config.yaml
encoder_activation: "relu"
encoder_bias: "all"
encoder_inner_norm: false
encoder_pooling: "mean"
text_encoder_activation: "quick_gelu"
text_encoder_bias: "all"
text_encoder_qk_norm: false
init: "lecun_normal"
residual_init: "scaled_by_depth"
optimizer: "adamw"
beta2: 0.95
weight_decay: 0.1
Rows from block 10 of the image encoder of a small contrastive image-text model, named by matrix and row number. Rows with one number belong to one neuron. Each number is 128 + 32 x the weight over its row's rms, rounded and kept within 0 to 255. All counts start at 0.
After each neuron's rows are labels from the 100 images, of 14976, where the neuron reaches its highest value: "top examples" is what is common among them. Only what is clearly more common there than usual is listed. The data: regions of photos with short descriptions (Visual Genome). In brackets: how many of the 100, against the usual share in percent.
# fc1: MLP up (encoder.blocks.10.mlp.fc1.weight, 1024x256), inputs 86-171
# fc2: MLP down (encoder.blocks.10.mlp.fc2.weight, 256x1024, transposed), outputs 86-171

fc1.247 [ 92  66 111  62  82 118 126 134  94 116 102 145 102  96 118 140 122 157  90  36  99 116 113  99 115  84 168 132 156  48 142 126 108 110 107  71 106 198 144 145 197  98 106 116 136  85 145  96 126 135 176 149 122 148 139 115 165 129 122 154  84  84 156 115 147 130  82 191 118 139  77 144 137 133  80 115 189 151 146  90 150 115 144  32 139 137]
fc2.247 [154 148 181 141 150  45 107  89 155 147 137 146 150 158 109 200  96 103  97 168 175 131 161 179 110 105  91 140 121  72 117 169 104 156 110 119 169 145 156  71 147 156 143 179 149 147  74 119 114  66 113  71 127 184 133 145 120 136 127 172 113 176 138 190  92 120 131 155 134 164 108 130  94 120 159 166  51  85 132 111 145 120 115  76 149 121]
top examples: text has "man" (28 vs 8)

fc1.441 [146 131 136 187 125 101  99 108 198 111 136 141 119 238 121 104 105 150 125 113 171 170 131  66 149 118 143 147  48  75 156 125 143 110 123  98 173 158 150 126 127 167 125 202  93  97 176 183  98 127  81 124  80 188 137 116  99 119 115 150 126 137 157 156 127 141 109 158 162 140  67 138 111 149 145 165  75 137 136 105 126 157 128 113 171 127]
fc2.441 [103 174 155 154  99 124 159 109 172 129 103 117 119  77 127  64 109  98 133 138  98 127 128 151 158 133 115  75 151 115  51 150 149 164 162 101  68  99 113 119 132 114 161 123 171 121  90 144 144 150 188 161 125 153 104 114 105 135 118 153 146 110  99 118 214 108 165 106 142 141 150 105 207 175 167 209 203 117 139  90 116 119 178 147  75  87]
top examples: text has "sheep" (31 vs 0.7)

fc1.582 [103 139 128 140 155 124  94 106 113 114 132 121 103 134 112 141  12  93 108 145  91 178 153 108 136 134  82 106 169 101 140 145 153 131  96  83 133 172  64 103 113 142 115 139 100 125 131 121  72 107 124 110 128 138 125  58 132 145 162 132 124 144 164 137 120 108  71 138 120 150 154 232 150 182 110 147 128  76 147 131 111 110 124  79 110  71]
fc2.582 [163 154 104 144 145 100  96  72 165  93 175  89  96 111  77 169 127 175 135 113 121 155  54 117 128  93 135 133 147 117 177 126 120 194 180 153 132 172 120 149 100  95 190 174 101 144 119 180 143 145  92  90  71 127 159  98 159  90 115 165 119 124 181 172 175 134  67 169 184 147  79 147 117  80 161  84 104  93  87  70 102 180 144 126  91 104]
top examples: text has "man" (29 vs 8)

fc1.363 [125 134  78  97 126 116 111 121 140 107  96 132  40  97 131 122 104 148 125  63  96 121  83 106 134 140 126 111 100  96 151  70 133 158 111 112 116 191 141 105 134  93 147 125 134 122 140 153 129 166 130 133 142 114 129  32 178 158 106 119 126  85 145 128 151 120 153 166 141  97 121 186 129 155 101  99 149 130 209 138 130 133 137  83  80 112]
fc2.363 [121  97 105  94 116 136  95 148 120  93 156 108  72  93  64 136 115 165  76  74 118 150  66 100 107  98 120 166 154  81 142  77 144 112  88 119  79 142  89 134 153  83 125 145 123 129 158 111  92 180 119 112 135 107 146 113 179 139  97 107 135  87 169 124 168 144 130 153 106 185  84 160 154 122 110  86 162 136 154  95 150 136 130  69 159 132]
top examples: text has "sky" (27 vs 1.9); text has "blue" (25 vs 5.2)

fc1.118 [ 84  59 137 104  96 141 108 110 126 136 171  89 137 178 130 211  52 191  94 157 113 137 177 126 141 126 155 107  88 123 125 163  98 133 112 147 143 176 128 100  68 109 165 105 109 173 146 133 191  65 112  86 112 133 176  68 142  99 166 162 141 120 135 102  97  89 123 169 105 142  74 164  39 131 138  87 112  92 132 159 149 104 125  99 137  64]
fc2.118 [ 91 121 172 101 179 160 183 132  71 180 115 105 144  95 136 124 119  87  95 141 195  84 160 121 119 167  91 136 104 109  86 121 124 131 109 133  94 120 155 145 214 144 133 140 174 134 139 121  99  70 164 182 175 109  96 124 115 172 125 121 113 124  89 122 110 100 163  91  91 119 153 134 141  75 104 109 139 119 178 132 163  88 143  89 124 155]
top examples: text has "red" (34 vs 4.2)

fc1.652 [109 110 149  81  87 103  71 100  81 128 120 152 101 154 126 139 138 133  94 109 128 120 160 104 133  76 100 155  87 139 157 159 118 117 125 125 185 161 115  65 178 116 130  94 110 138 170  87 126  87  81  64 114  99 142 116 187 133 169 143  55 141 123 147 173 165 116 185 167 140  96 129 118 143 164 175 104 138 153 116  96 146 133  74 157 105]
fc2.652 [128 139 143 150 114 104 121  35 161 123 157 147 113 110 128 184  94 159 124 111 117 188 125 111 119 126 129 112 151 108  98 120 145 204 151 126 157 158 150 117 117  73 198 142 129 141 111 177 148 151  97  80  93 122 106  94 138 108 134 177 117 141 128 176 166  90  83 155 172 132 109 131 163 107 158 153 163  65 138 108 113 161 151 138  72  86]
top examples: text has "green" (26 vs 4.3)

fc1.0 [122  91 107 154 118 121 110 117  97  77  98 117 123 145 119  94 136 185 106  76 138 171 123 110 172  89 143 107  99 120 114 153 147 146  89 159 139 121  90  64 104 149 112  89 115 146 117 173 100 100 118 132 106 145 102 172 128 120 142 155 110 189 142  97  74 132 124 131 145 121 117 149  72 182 109 131  99 140 202 179 142 101 101  64 178 163]
fc2.0 [143 102 123 155  68  71 172 116  41 138 164 200 146  99 170 171 177 137 201 113 142 119  97 158  65 136 148 115 136 123 140 165 127 164 198 184 143 113 141 142 113 157 157 127 132  99 123 170 170 103  91 113 113 153 125 137 116  85 129 136  98 132  88 129 107 144 101 112 142 111  90 101  84  72 114 102 110 130  71 176 130 107  66 198  94 116]
top examples: text has "green" (27 vs 4.3); text has "grass" (26 vs 1.4)

fc1.500 [157 121 107  85 107 203 108 122 101  63 107 129  98 120  85  80 107 140 166 109 131 151 124  80 131 115 148 109 143 123 140 123 130 110 126 122  89 161  97 133 104 131 125 120  75 169 148 138 107  95  70  71 114 104 122  38 126 116 108 139 117 149 149  87 125 128 150 140 160 130 134 218 116  89 112 119 151 131 129 156 120 106 134 108 113  89]
fc2.500 [126  94 152 130 164 133  87 100  65 118 130 131 137  16 110 158 122 165 122 129 165 150 150 140  76  72  83  86 106 112  77 132 137 132 125 171  77 140 126 149 134 129 139 132 142 103  76 131  81  90 120  86 103 159 151 113 123 107 132 151 114 123 148 155 126 145 123 178 127 177  81 136  78 111 154 115 105 127 109 173 106  72  88 108 144 108]
top examples: text has "green" (33 vs 4.3)

fc1.302 [122 144 122  72 135 160  99 158 133 148 118 107  84 114 143  90 103 109  61  55 110 128 103  97 131 126 172  75 144 113 121  91 140 104  81 138  90 120 112 135 135  86 125 107 160  79 147  89 132 139 127 141 144 133 104  46 181 146 108 151 104 115 161 100 135 138 166 132  65 106 130 184 127 147 153 131 145 107 203 154 144  90 127  85 114 137]
fc2.302 [136  79  82  90 150 140 106 146  71  98 172  67  82  48 100 138 126 153 111  74 126 133  56  76  83 133 127 144 138 135 153  78 129 121 110 158  67 112  77 210 122 126 127 110 109 110 161 133 143 154 126 127 113  78 154 111 158 110  78  92 181  64 148 116 156 134 123 126 130 151  90 150 108 153 120  30 133 137 135 152 124 120 100 111 130 150]
top examples: text has "sky" (61 vs 1.9); text has "blue" (48 vs 5.2); text has "clouds" (30 vs 0.7)

fc1.320 [148 138 153 159 155 144 104 101 147 115  89 152 102 135  90 122  69 158  54 140  98 202 134 146 145  91 106 127 133  84 118 138 101 132 135 134 121 134  96 110 169  85 135 159 124 139  90  76  68 133  98  81  85 157 119 111 169 101 161 143 108 178 203 155 179 164 105 163 150 141  89 101 150 133 103 145 143  95 127  93 162 123 115  44 174 111]
fc2.320 [167 105  82  93 149 187  85 147  69 122 125 130 165 101 131 140 126 144 193 163 144 117 173 112  90 128  98 100  93 198 138 175 118 100 140 207  82 104  71 138  89 146 106  97  93 134 137 125 137  72  79  90 133 100 137  99 121 112 145  83 156 158 167 104  68 147 123 114 119 127 119 147  58  77 164  43  71 164 125 160 101 104  96 157 131 140]
top examples: text has "black" (29 vs 7.5)

fc1.600 [106  80 104 156 140 109 119 151 144 116  99 121 161 210 120 107  71 136  71 113 158 115 115  95 167 130 142  97  97  51 124 151 140 189  86  93 126 184 202 119  64 143 126 159 135 151 184  94 112 106 135 132  83 149 126 114 124 133 179 126 172 178 173 134 154 133  88 136 125  87  75  65 105 166 123 120  84 152 139 188 149 171 110  88 111  79]
fc2.600 [131 119 147 136 118  71 135 120 161 165 134 194 215 136 168 174 129 107 160 190 162 111 225 169  96 175  60 173 150 122  97 127 131 132  86 134 121 160 157 101 144 195 115 150 164 130  95 114 126  65 127 102 122 172 122 167  98 158 151 135 102 166 106 140 149 125 164 129  98 189  77 100  96 152 165 153 127 112 109 123 120  97 123 129 142 127]
top examples: text has "zebra" (33 vs 0.7)

fc1.457 [126  98 134 121 160 140  99 101 155  94 113 130  57 161 133 145 149 137 132 110 179 158 145 101 160  77 107  74  72 123 155 105 176 138  80 185  91 144 183  48 105 145 165 159 112  90 124 136 111  78 118 146 159  71 112  89 141 113 206 153 180 139 150 143  95 116 166 160 144 161  98 134 136 171 145 141  97 112 185 162  85 125 109 104 146 157]
fc2.457 [101 115 128 112  50 137 118 153 174 142  35 151  91 120 115 121 108 133 114 101 142 138  94 158 200 146 130 122 181 134 106 109 116 131  99  81 109 223 143 135 101  76 142 142 112 136 161 155 131 128 100  73 120 148 155 141  93 115  71 105  85 148 146 128 157  94 108  93 141 167 104 169 163 107 110 168 107 130 157  81 115 154 163 144  83 165]
top examples: text has "grass" (44 vs 1.4); text has "green" (40 vs 4.3)

fc1.178 [133 145  92 109 160 156  72 143  41 135 102 113 121  97 115 126 144 138 189  98 122 166 159  92  92 123 104  75 119 107  68 164 137 124 120 122  83 101  87 131 107 125 135  92 129  71 101 117 155  84  67 101 122  75 178 130 204  66 146 108 124 101 155 140  85 128 125 102 109 149 103 172 102 117 130 115 147  99  97 182 124 103 110  78 139 103]
fc2.178 [121 149 172 100 145  93 153 130 110 160  90  83  91 123 108  61 163  73  45 107 124  99 107 147 165 131 156  60 165 103  62 130  94 134 136 116  70  87 168 172 203  98 123 155 203  92 136 105 150 136 190 158 157 138 134 163 125 113  72 150 111  97  87 152 179 129 173 125 111 140 165  75 194 161 135 178 198 112 121 159 175  72 166 111 150 158]
top examples: text has "green" (38 vs 4.3)

fc1.451 [ 87 169 124 107 147 156 117 184 117  76 111 103 147 134 131 155  48 139 108 123 152 165 158 111 148  64 114  95 113 103  97 140 108  90 122  72 159 167  99 108 142 145 161 147 143 172 120 120 226 108 145 132 110 100 100  69 167 115 174  86 156 180 123 126 110 104 185 162  97  59 112 154  69 162 102 146 105 136 136 183 125 105 146  76 134 129]
fc2.451 [ 99 125 151 168 161 158 155 129 141 124  95 132 160 167 131  90 128  98 113 161 194 108 172 135 114 109  36 107  60  94  76 163 157 108 118 123  95 116 140  91 151 166 117 100 152  41 132 124  41  88 159 152 141 132 103 118  64 137  98 104  92 143 111  95 125 107 149 156 100 126 113 131 154  94 133 199 165 149 157 124 119  78 130 111 112 133]
top examples: text has "red" (43 vs 4.2); text has "sign" (39 vs 1.9)

fc1.296 [ 93 124 112 100 153 145 154 152 109 115 131  84 116 192 162 138  31 109 121 126 109 141 164 117 116  77 112 145  71  90  88 110 100 106 137  82 137 198 143 128 126 133 142 130 136 170 121  79 167  58 134 179 115 162  98  92 152 157 205 117 140 137 125 123  80 167 128 134 124  92 139 174  97 180 165 134 115 120 201 133 141 114  94  58 132  66]
fc2.296 [104 152 131 136 131 153 138 157 183 133 102 102 149 164 132  49  91  92 120 170 178 134 168 133 132 144  68 119 123  66  97 148 150 105 106  76  87 136 104  61 141 135 111  95 151  89 160 104  46 115 167 160 153 106 108 101  87 153 105  70 120 159 127  69 173 133 162 110  86 130 156 129 210 134 131 168 180 159 176  92 136  98 162 110 109 115]
top examples: text has "sign" (46 vs 1.9); text has "red" (39 vs 4.2); text has "stop" (26 vs 0.3)

fc1.313 [145 111 160 158 154 131 177 121  72  88 174 108 141 175 186 111  90 121 133 128 119 196 181 139 107  74 159 112  95 122 110 143 116 111  77 128 112 205 102 140 130 148 129 148 135 111 131 107 124 138 141 109 102 135  99 126 120  80  98 134 134 178 142 119 161  98 118 167 155 109 119 103  81 170 156  99  95 144 151 162 150  81 117  85 130 119]
fc2.313 [126 166 127 151 171 130  91 157 121 141 111 127 141 130  76  93 112  81 116 135 103 108 144 108  79 163 126 100 133  84  68 181 167 111 125 136 105 157 114 149 188 127 102  86 158 114 125 116 136 131  98  56 194 105 106 128 174 156  53  75 126 133 173 120 149  82 154  77  63 148 170 142 174 182 171 189 165 123 143 119 184 136  97  71 121 175]
top examples: text has "red" (37 vs 4.2)

fc1.630 [125 139  96 156 157 110  96 162 139  80 109 113 102  88 218 139  76 123  66 144 126 179 151  97  94  89  73  56  97 104 149 142 100  85  80  97 102 155  88  64 132 125 119 125 129 106 130 161  88 101  88  87 127 119  82  60 171 151 208 172 152 111 143 135 105 129 124 172 165 152  93 176 121 182 109 144 132 124 126 129 144 132 111  85 157 137]
fc2.630 [161 136 170  99  72  71 142 116  96 156  42  80 117 130 150  66 148 131 129 143 134 104 101 182 157 137 178 120 159 111 134 130  88 136 148 140  58  97 121 208 150  82 125 135 138 153 116  99 177 133 110  98 109 183 166 160 113 107   6 155  92 130 105 158 177 137 120 126 127 145 139  86 167  84 144 121 192 117  86 109 125  78 201 126 138 133]
top examples: text has "green" (25 vs 4.3)

fc1.552 [140 116 111 104 116 118 131 142 136 120 147 159  87 135  81 121 114 171  87  71 121 160 158 134 127  91 116 145 101  73 160 116 148 169  72 120 154 131 131 111 191 138 116 166 119  96 131 122 133  96 117  48 115 137 130 140 172  87 125 185 109  94 146 125 134 106 159 139 156 155  96 164  63 141 117 139  94 118 190 152 163 116  51  91 121 183]
fc2.552 [159 133 174 180 120  80 103 105 153 169 133 146 143 134 108 141 107 136 104 173 147 167 166 193 111 103 127 164 112  68 101 180 157 137 116 104 169 152 165  91 139 140 130 151 135 149  94 104  67 148  94  84 121 185  90 127 133 148 105 150 111 169 161 159 139 125 119 154 122 148 111 120 117 141 177 187  94 106 105 100 123 161 107  97 137  92]
top examples: text has "man" (29 vs 8)

fc1.499 [ 70 102 159  96 122 169 130 133 137 106 111  88 124 167 119 188   0 123  89 141 140 151 158 151 173 102 162  95 132 118 110 138 111 116 109 124 196 205 151 136 143  92 159 112 124 120 111 100 160 112 169 109  89 124  98  65 141 124 115 134 143 139 136  98 101 102 137 133 107  80 154 191  90 148 135 145  93 143 205 158 142  94 126 111  82  92]
fc2.499 [ 78 146 131 126 175 147 177 192 146 131 142  75 136 166 147  63  96  95 114 138 170  97 156 114 103 127  80 104  95 107  85 134 155  87  98 101  73 119 110 107 157 149  95 107 170  42 176 100  78 101 193 204 160  92 124 117  98 151 129  74 140 136  90  78 162 131 174 117  83 120 143  94 155 130 123 129 187 173 166 141 136  83 101 102 153 161]
top examples: text has "sign" (47 vs 1.9); text has "red" (41 vs 4.2); text has "stop" (27 vs 0.3)

fc1.30 [ 72 129 106 188 166 122 142 100 145 138 121 168 104 161 133 168  62 135  83 144  83 207 125 103 147 130 139 153 140 112 137 106 181 133 102  48 169 180 178 107 113 138 160 157 149 121 145 165 111 118 186 153 113 131 105 120 126  88 182 173 104 116 115 171  98  91  64 207 117 107 115 161  81 169  99  88 150 134 148 147 164 143  96  70  98  86]
fc2.30 [123 121  99 146 191 147 112 159 133  88 145 111 119 133 134 140  98 174 164 104 136 154 156 122  82  82  67 103  64 117 150 163 144  64  94 138 107 142 114  75  92 115  82 111 102 102 118  91  81  94 123  99  92 112 159 110 154 102 183 101 133 140 166  89 124 180 121 160 114 157  87 157 102 156 119 104  69 207 149 148  78 123  84 127 149 131]
top examples: text has "zebra" (38 vs 0.7); text has "black" (26 vs 7.5)

fc1.114 [127 145 128 134 159 144  91  92 153 117  93 134 166 163 135 180  97 138 120 189 112 162 150 123  86 108 211 120 118 125 126 122 115 121 191 151 154 191 125  79 101 118 183 150 113 175  50 133 121  70  84 121 170 144 142 122 107 123 189 126 118 138 170 135  86 107 145 109 156  67 100 146 111 160 139  85 115 137 121 150  88 144 123 125 104  70]
fc2.114 [ 82 116 147  85 153  94 192 144  91 140 137 112 109 166 163 165 132 141 117 126 159  82 117 129 107 145 155 135 114 117 112 132  86 119 140 117 160 146 196 142 145 174 114 182 169 145 130 123 153 105 157 160 100 125 123 182 128 110 144 167 118 132  68 158 106 147 145 120 156  64  87 120  80 101  50 117 116 135 117 196 134 112 102 125 147 160]
top examples: text has "man" (29 vs 8)

fc1.585 [100  86 104 118 101 202 113 102 102 102 121  93 127 114  93 130  88 113 109 105 115 140 126  92 105 121 138  97 104 113 163 105 140 170 102 146 102 145 130 149 131 138 185 135  85 129 147 172 138  84  79 103 126 128 106   0 153 116 153  95 109  94 175 130 105  89 144 104 145 112 125 224  83 108 124 112 141 133 147 174 149 157 142  95  86 111]
fc2.585 [187 114 121 137 108 112  76  72 113 111  84 159 115  78  85 128 117 182 129 134 153 167 134 117 127  95  98  85 168 121 116 151 117 164 134 158  89 146 106  95 114  74 163 150  92 146  81 151  65 127  73  57  89 133 164 103 152  88 109 137  75 167 179 167 156 130  86 159 149 199  83 160 139  67 178 131 140 110 110  91 107  86 155 112 119 101]
top examples: text has "green" (25 vs 4.3)

fc1.276 [175 148 146 164 128 125  57 120 110 112 129 154  77 122 105 115  94 167 116 140 135 174 125 112 127 117 103 159 156  90 161 130 119 122 108 123 153 174 127  81 167  72 139 142  98 164 131 134 106  87  45  70 123 120 125 124 203 106 126 142  68 147 175 106 167 148  83 136 152 169  74 157 154 135 150 148 148 118 166 134 148 126 148  86 119 151]
fc2.276 [187 150 124 121 192 165  63 139  84 141 147 125 164 148 104 179 118 103 150 142 109 106 143 128  76 150 131 120  69 171 115 150 131 113 108 193 136 116  94 169 126 142 115  77 110 135 116 119 204  82  60  51 152 125  81 119 145 149 162  89 147 123 184 110  94 123 157  93  92 137 150 128  15 122 174  91  20 131 151 163 136 157 110 114 142 158]
top examples: text has "black" (34 vs 7.5)

fc1.747 [188 155 131 147 150 164 107 133  86  84 164 157 108 138 132 147  80  60  84  83 110 175 183  93 123  92 119  96 150  93  66 161 140  89  99 137 164 213 141  63 144  85 100 148 125 152 147 165  82  47 130 111 137 160 133 149 155 120 190 120 134 148 198 144  88 133 101 129 125  81  75 192 133 138  85 166 149 114 131 173 120  91 107 104 148 106]
fc2.747 [151  59 153 152  52 152 102  96 116 158  74 245 113 177  95 148  95 141 100 177 114 137 135 138 188 150 159 108 176  99 108 165 117 148 142 128 178 170 164 122 169  80 154 106 158 166 106 128 140 102  49 104 125 140 110 132 153 121 130 106  53 158 164 136 133  98 113 111 140 157  88 133 115  74 151 157 168 103 153 117 151 154 128 107 104 145]
top examples: text has "grass" (34 vs 1.4); text has "green" (27 vs 4.3)

fc1.415 [128 139  85 141 136 187 104 139  85  99  92 147 133 145 102 159  96 132  84 162 135 132 109  79 131 122 121 132  60 124 139 226 136 165 105 136 154 180 107 109 167 139  72 104  93 135 112 160 103 103 127  79 134  85 102 104 181  91 147 129 141 115 137 135 123 111 105 138 166 149 123 162 103 145 100 128 122 138 154 112 139 166  76  76 100 186]
fc2.415 [116 120 192 112 129 131 113 130 169 147 103 133 145 173 137 131  99 126 118 157 187 141 189 223 109  64  71 127 132  80  86 177 115 110 121 109 117 132 164  94 153 142 117 123 143 103  83  91 121 109 137 123 139 233 132 130 110 143  86 180 128 170 128 148 131 126 154 191 103 155 124 114 142  85 161 162 151 127 119 132  98  95 128 114 137  89]
top examples: text has "grass" (43 vs 1.4); text has "green" (37 vs 4.3)

fc1.524 [107 176 166 135 132 182  83 134 143 122 122  68 134 173  96 113  80 122 123 122  62 142 180 158 135 130 158  79  94  70 119 162 188 145 124 118 156 145 143 102 126 136 156 141 147 198 122 130 133 138  88 116 122 156  97  93 119 155 233 152 173 161 156 137 105  96 171 114 141 141 134 150  84 151 135 171  90 118 192 124 118 179 115  89 137 110]
fc2.524 [ 83 137 171 108 121 123 154 107 138 164 157  84  89  78  99 134 103 104  59  89 121 135  93 147 145 126 138 177 134  53  81  71 169 170  95  76  83 153 161 146 178 123 181 169 190 116 135 138 125 169 180 156 145 154 108 133 133 155 106 171 146  86 108 153 175  97 154 150 123 123 131 111 145 168  87 130 184  70 156 122 166 156 137  69 102 104]
top examples: text has "man" (32 vs 8)

fc1.589 [124  88 139  98 131 150 100 108  57 141 108 151  99 127  63 193 106 135 135 102 132 167 151 162 130  96  55 152 151 137 109  95 122 122  97 137 121 177  99 129 163 138 139 148  75 122  87  85 123  87 111  85 114 139  93  98 149 141 172 133  72  76 122 120 132 103 135 137 131 154  92 178  82 149 107 148  96 143 132 117 168  83 100  44 147 136]
fc2.589 [180 203 189 129 129  82  89 100 146 172 104 100 150 127 124 108 138 105 132 167 151 122 169 170 159 126 104  59 118 106  64 193 154 142 109 138  98  92  92 139 149 108 138 129 152 122  79 103 132 112  86  68 145 168 110 142 136 139 107 151 108 175 150 154 151 123 159 141 115 172 127 108 151 134 205 164 110  93 112  98 170 110 178 117 142 139]
top examples: text has "man" (27 vs 8)

fc1.616 [127 131  93  33 146 197  73 126  90  67 128 135 120 128 114  81 105 142 126 114 189 143 118  89  94 124 112 161 173 127 158 133 151  54 105 145  75 152 122 131 111 133 110 115 121 143 186 160 131 129 125 106  95  81 117  23 135 154 109  98 110 119 128  81 113 115 111  91 119 156 127 230 113 107 118  91 166 109 142 134 136 110 143 132 142 136]
fc2.616 [131 101 161 131 170 134  93 110  61 133 140 119 141  17 109 159 130 155 121 136 164 140 149 140  71  83  83  74  97 123  69 136 137 128 117 173  80 121 125 169 143 133 131 126 149 110  77 123  93  89 127  91 109 160 147 127 126 112 153 148 121 123 140 150 113 147 133 171 114 179  95 129  77 119 158 114  95 127 112 173 113  70  92 104 152 113]
top examples: text has "green" (30 vs 4.3)

fc1.727 [130  86 110 129 114 159 145  80  67 161 122 169 113 126 113 189 122 122 143 123 155 146 175 115  80 136 102 144 133 124 138 155 126 115  78 139 149 142 147  54 144 124 169 145  90 142 103 161  69  84 135 151 126 139 102 132 101 131 106 139 102 168 141 140  58 125 111 133 137 155  84 154  82 125 111 123  62 113 147 116 172  83 103  72 126 124]
fc2.727 [162 255 147 127 140  92  92 115 174 157 120  98 119 169 117 132 113 100 109 137  67 116 125 113 177 162 179  47  85 119 110 162 131 132 118 150 164 153 150 154 153  70 131 124 126  92  96 110 226 154  74  81 136 119  96 154 175 132 167 141 125 121 170 145 140 127 153 117 123 141 157 135 117 165 148 175 123 115 125 142 161 155 174  87 131 138]
top examples: text has "red" (31 vs 4.2)

fc1.1 [120  90  97 123 137 170 117 166 150  98 104 117 137 133 127 170  83 163 113 113 105 170 214 116 124  68  87 137 104 110 164  90 101  76 113 145 138 166 151 111 146 126 152 159 149 146 148 120 130  60 141 101  81 110 114 120 140 111 112 134 106 170 107 174  84  78 105 168 181 149  78 171  68 154 172 151  28 154 135 177 148 119  74 107 123  97]
fc2.1 [117 159 134 160 154 171 145 118 116 125 140 112 136 176 149 116  63  76 106 162 142 102 159 115 130 145 134  78  61 115  95 152 115 161 131 137 170 160 171 161 163 143 141 122 156 107 135 168 118 123 130 157 139 114  75  91 111 129 214 114 118 153 103 129 117  74 145 100 125  76 140 129 117 171 120 175 160  92 214 139 161  91 128  80  77 146]
top examples: text has "red" (25 vs 4.2)

fc1.115 [155 138 124 106 122 154  84 116 125 118  80 164  73 123 116 116  92 129 109  32 129 166  66 110 134 133 137 116 121  70 108  90 122 137 113 133 141 168 132 113 146  61 158  98 112 102 114 170 137 132 130 135 126 104 129   8 175 130 117 114 127 119 101 117 150 132 149 142 154 125  91 203 146 140  74 144 173 121 220 105 130  93 168 101  68 118]
fc2.115 [131  88 112  96 126 133  92 138 104 100 158 105  74  75  64 139 117 171  85  77 131 153  71 105 105  89 113 150 143  88 133  77 156 118  91 135  73 135  85 147 158  80 129 143 123 114 153 110  88 177 125 101 124 113 150 111 172 127  93 111 146  88 165 133 167 145 122 163 112 194  71 158 152 122 122  80 155 133 148 102 138 139 129  75 158 131]
top examples: text has "sky" (41 vs 1.9); text has "blue" (36 vs 5.2)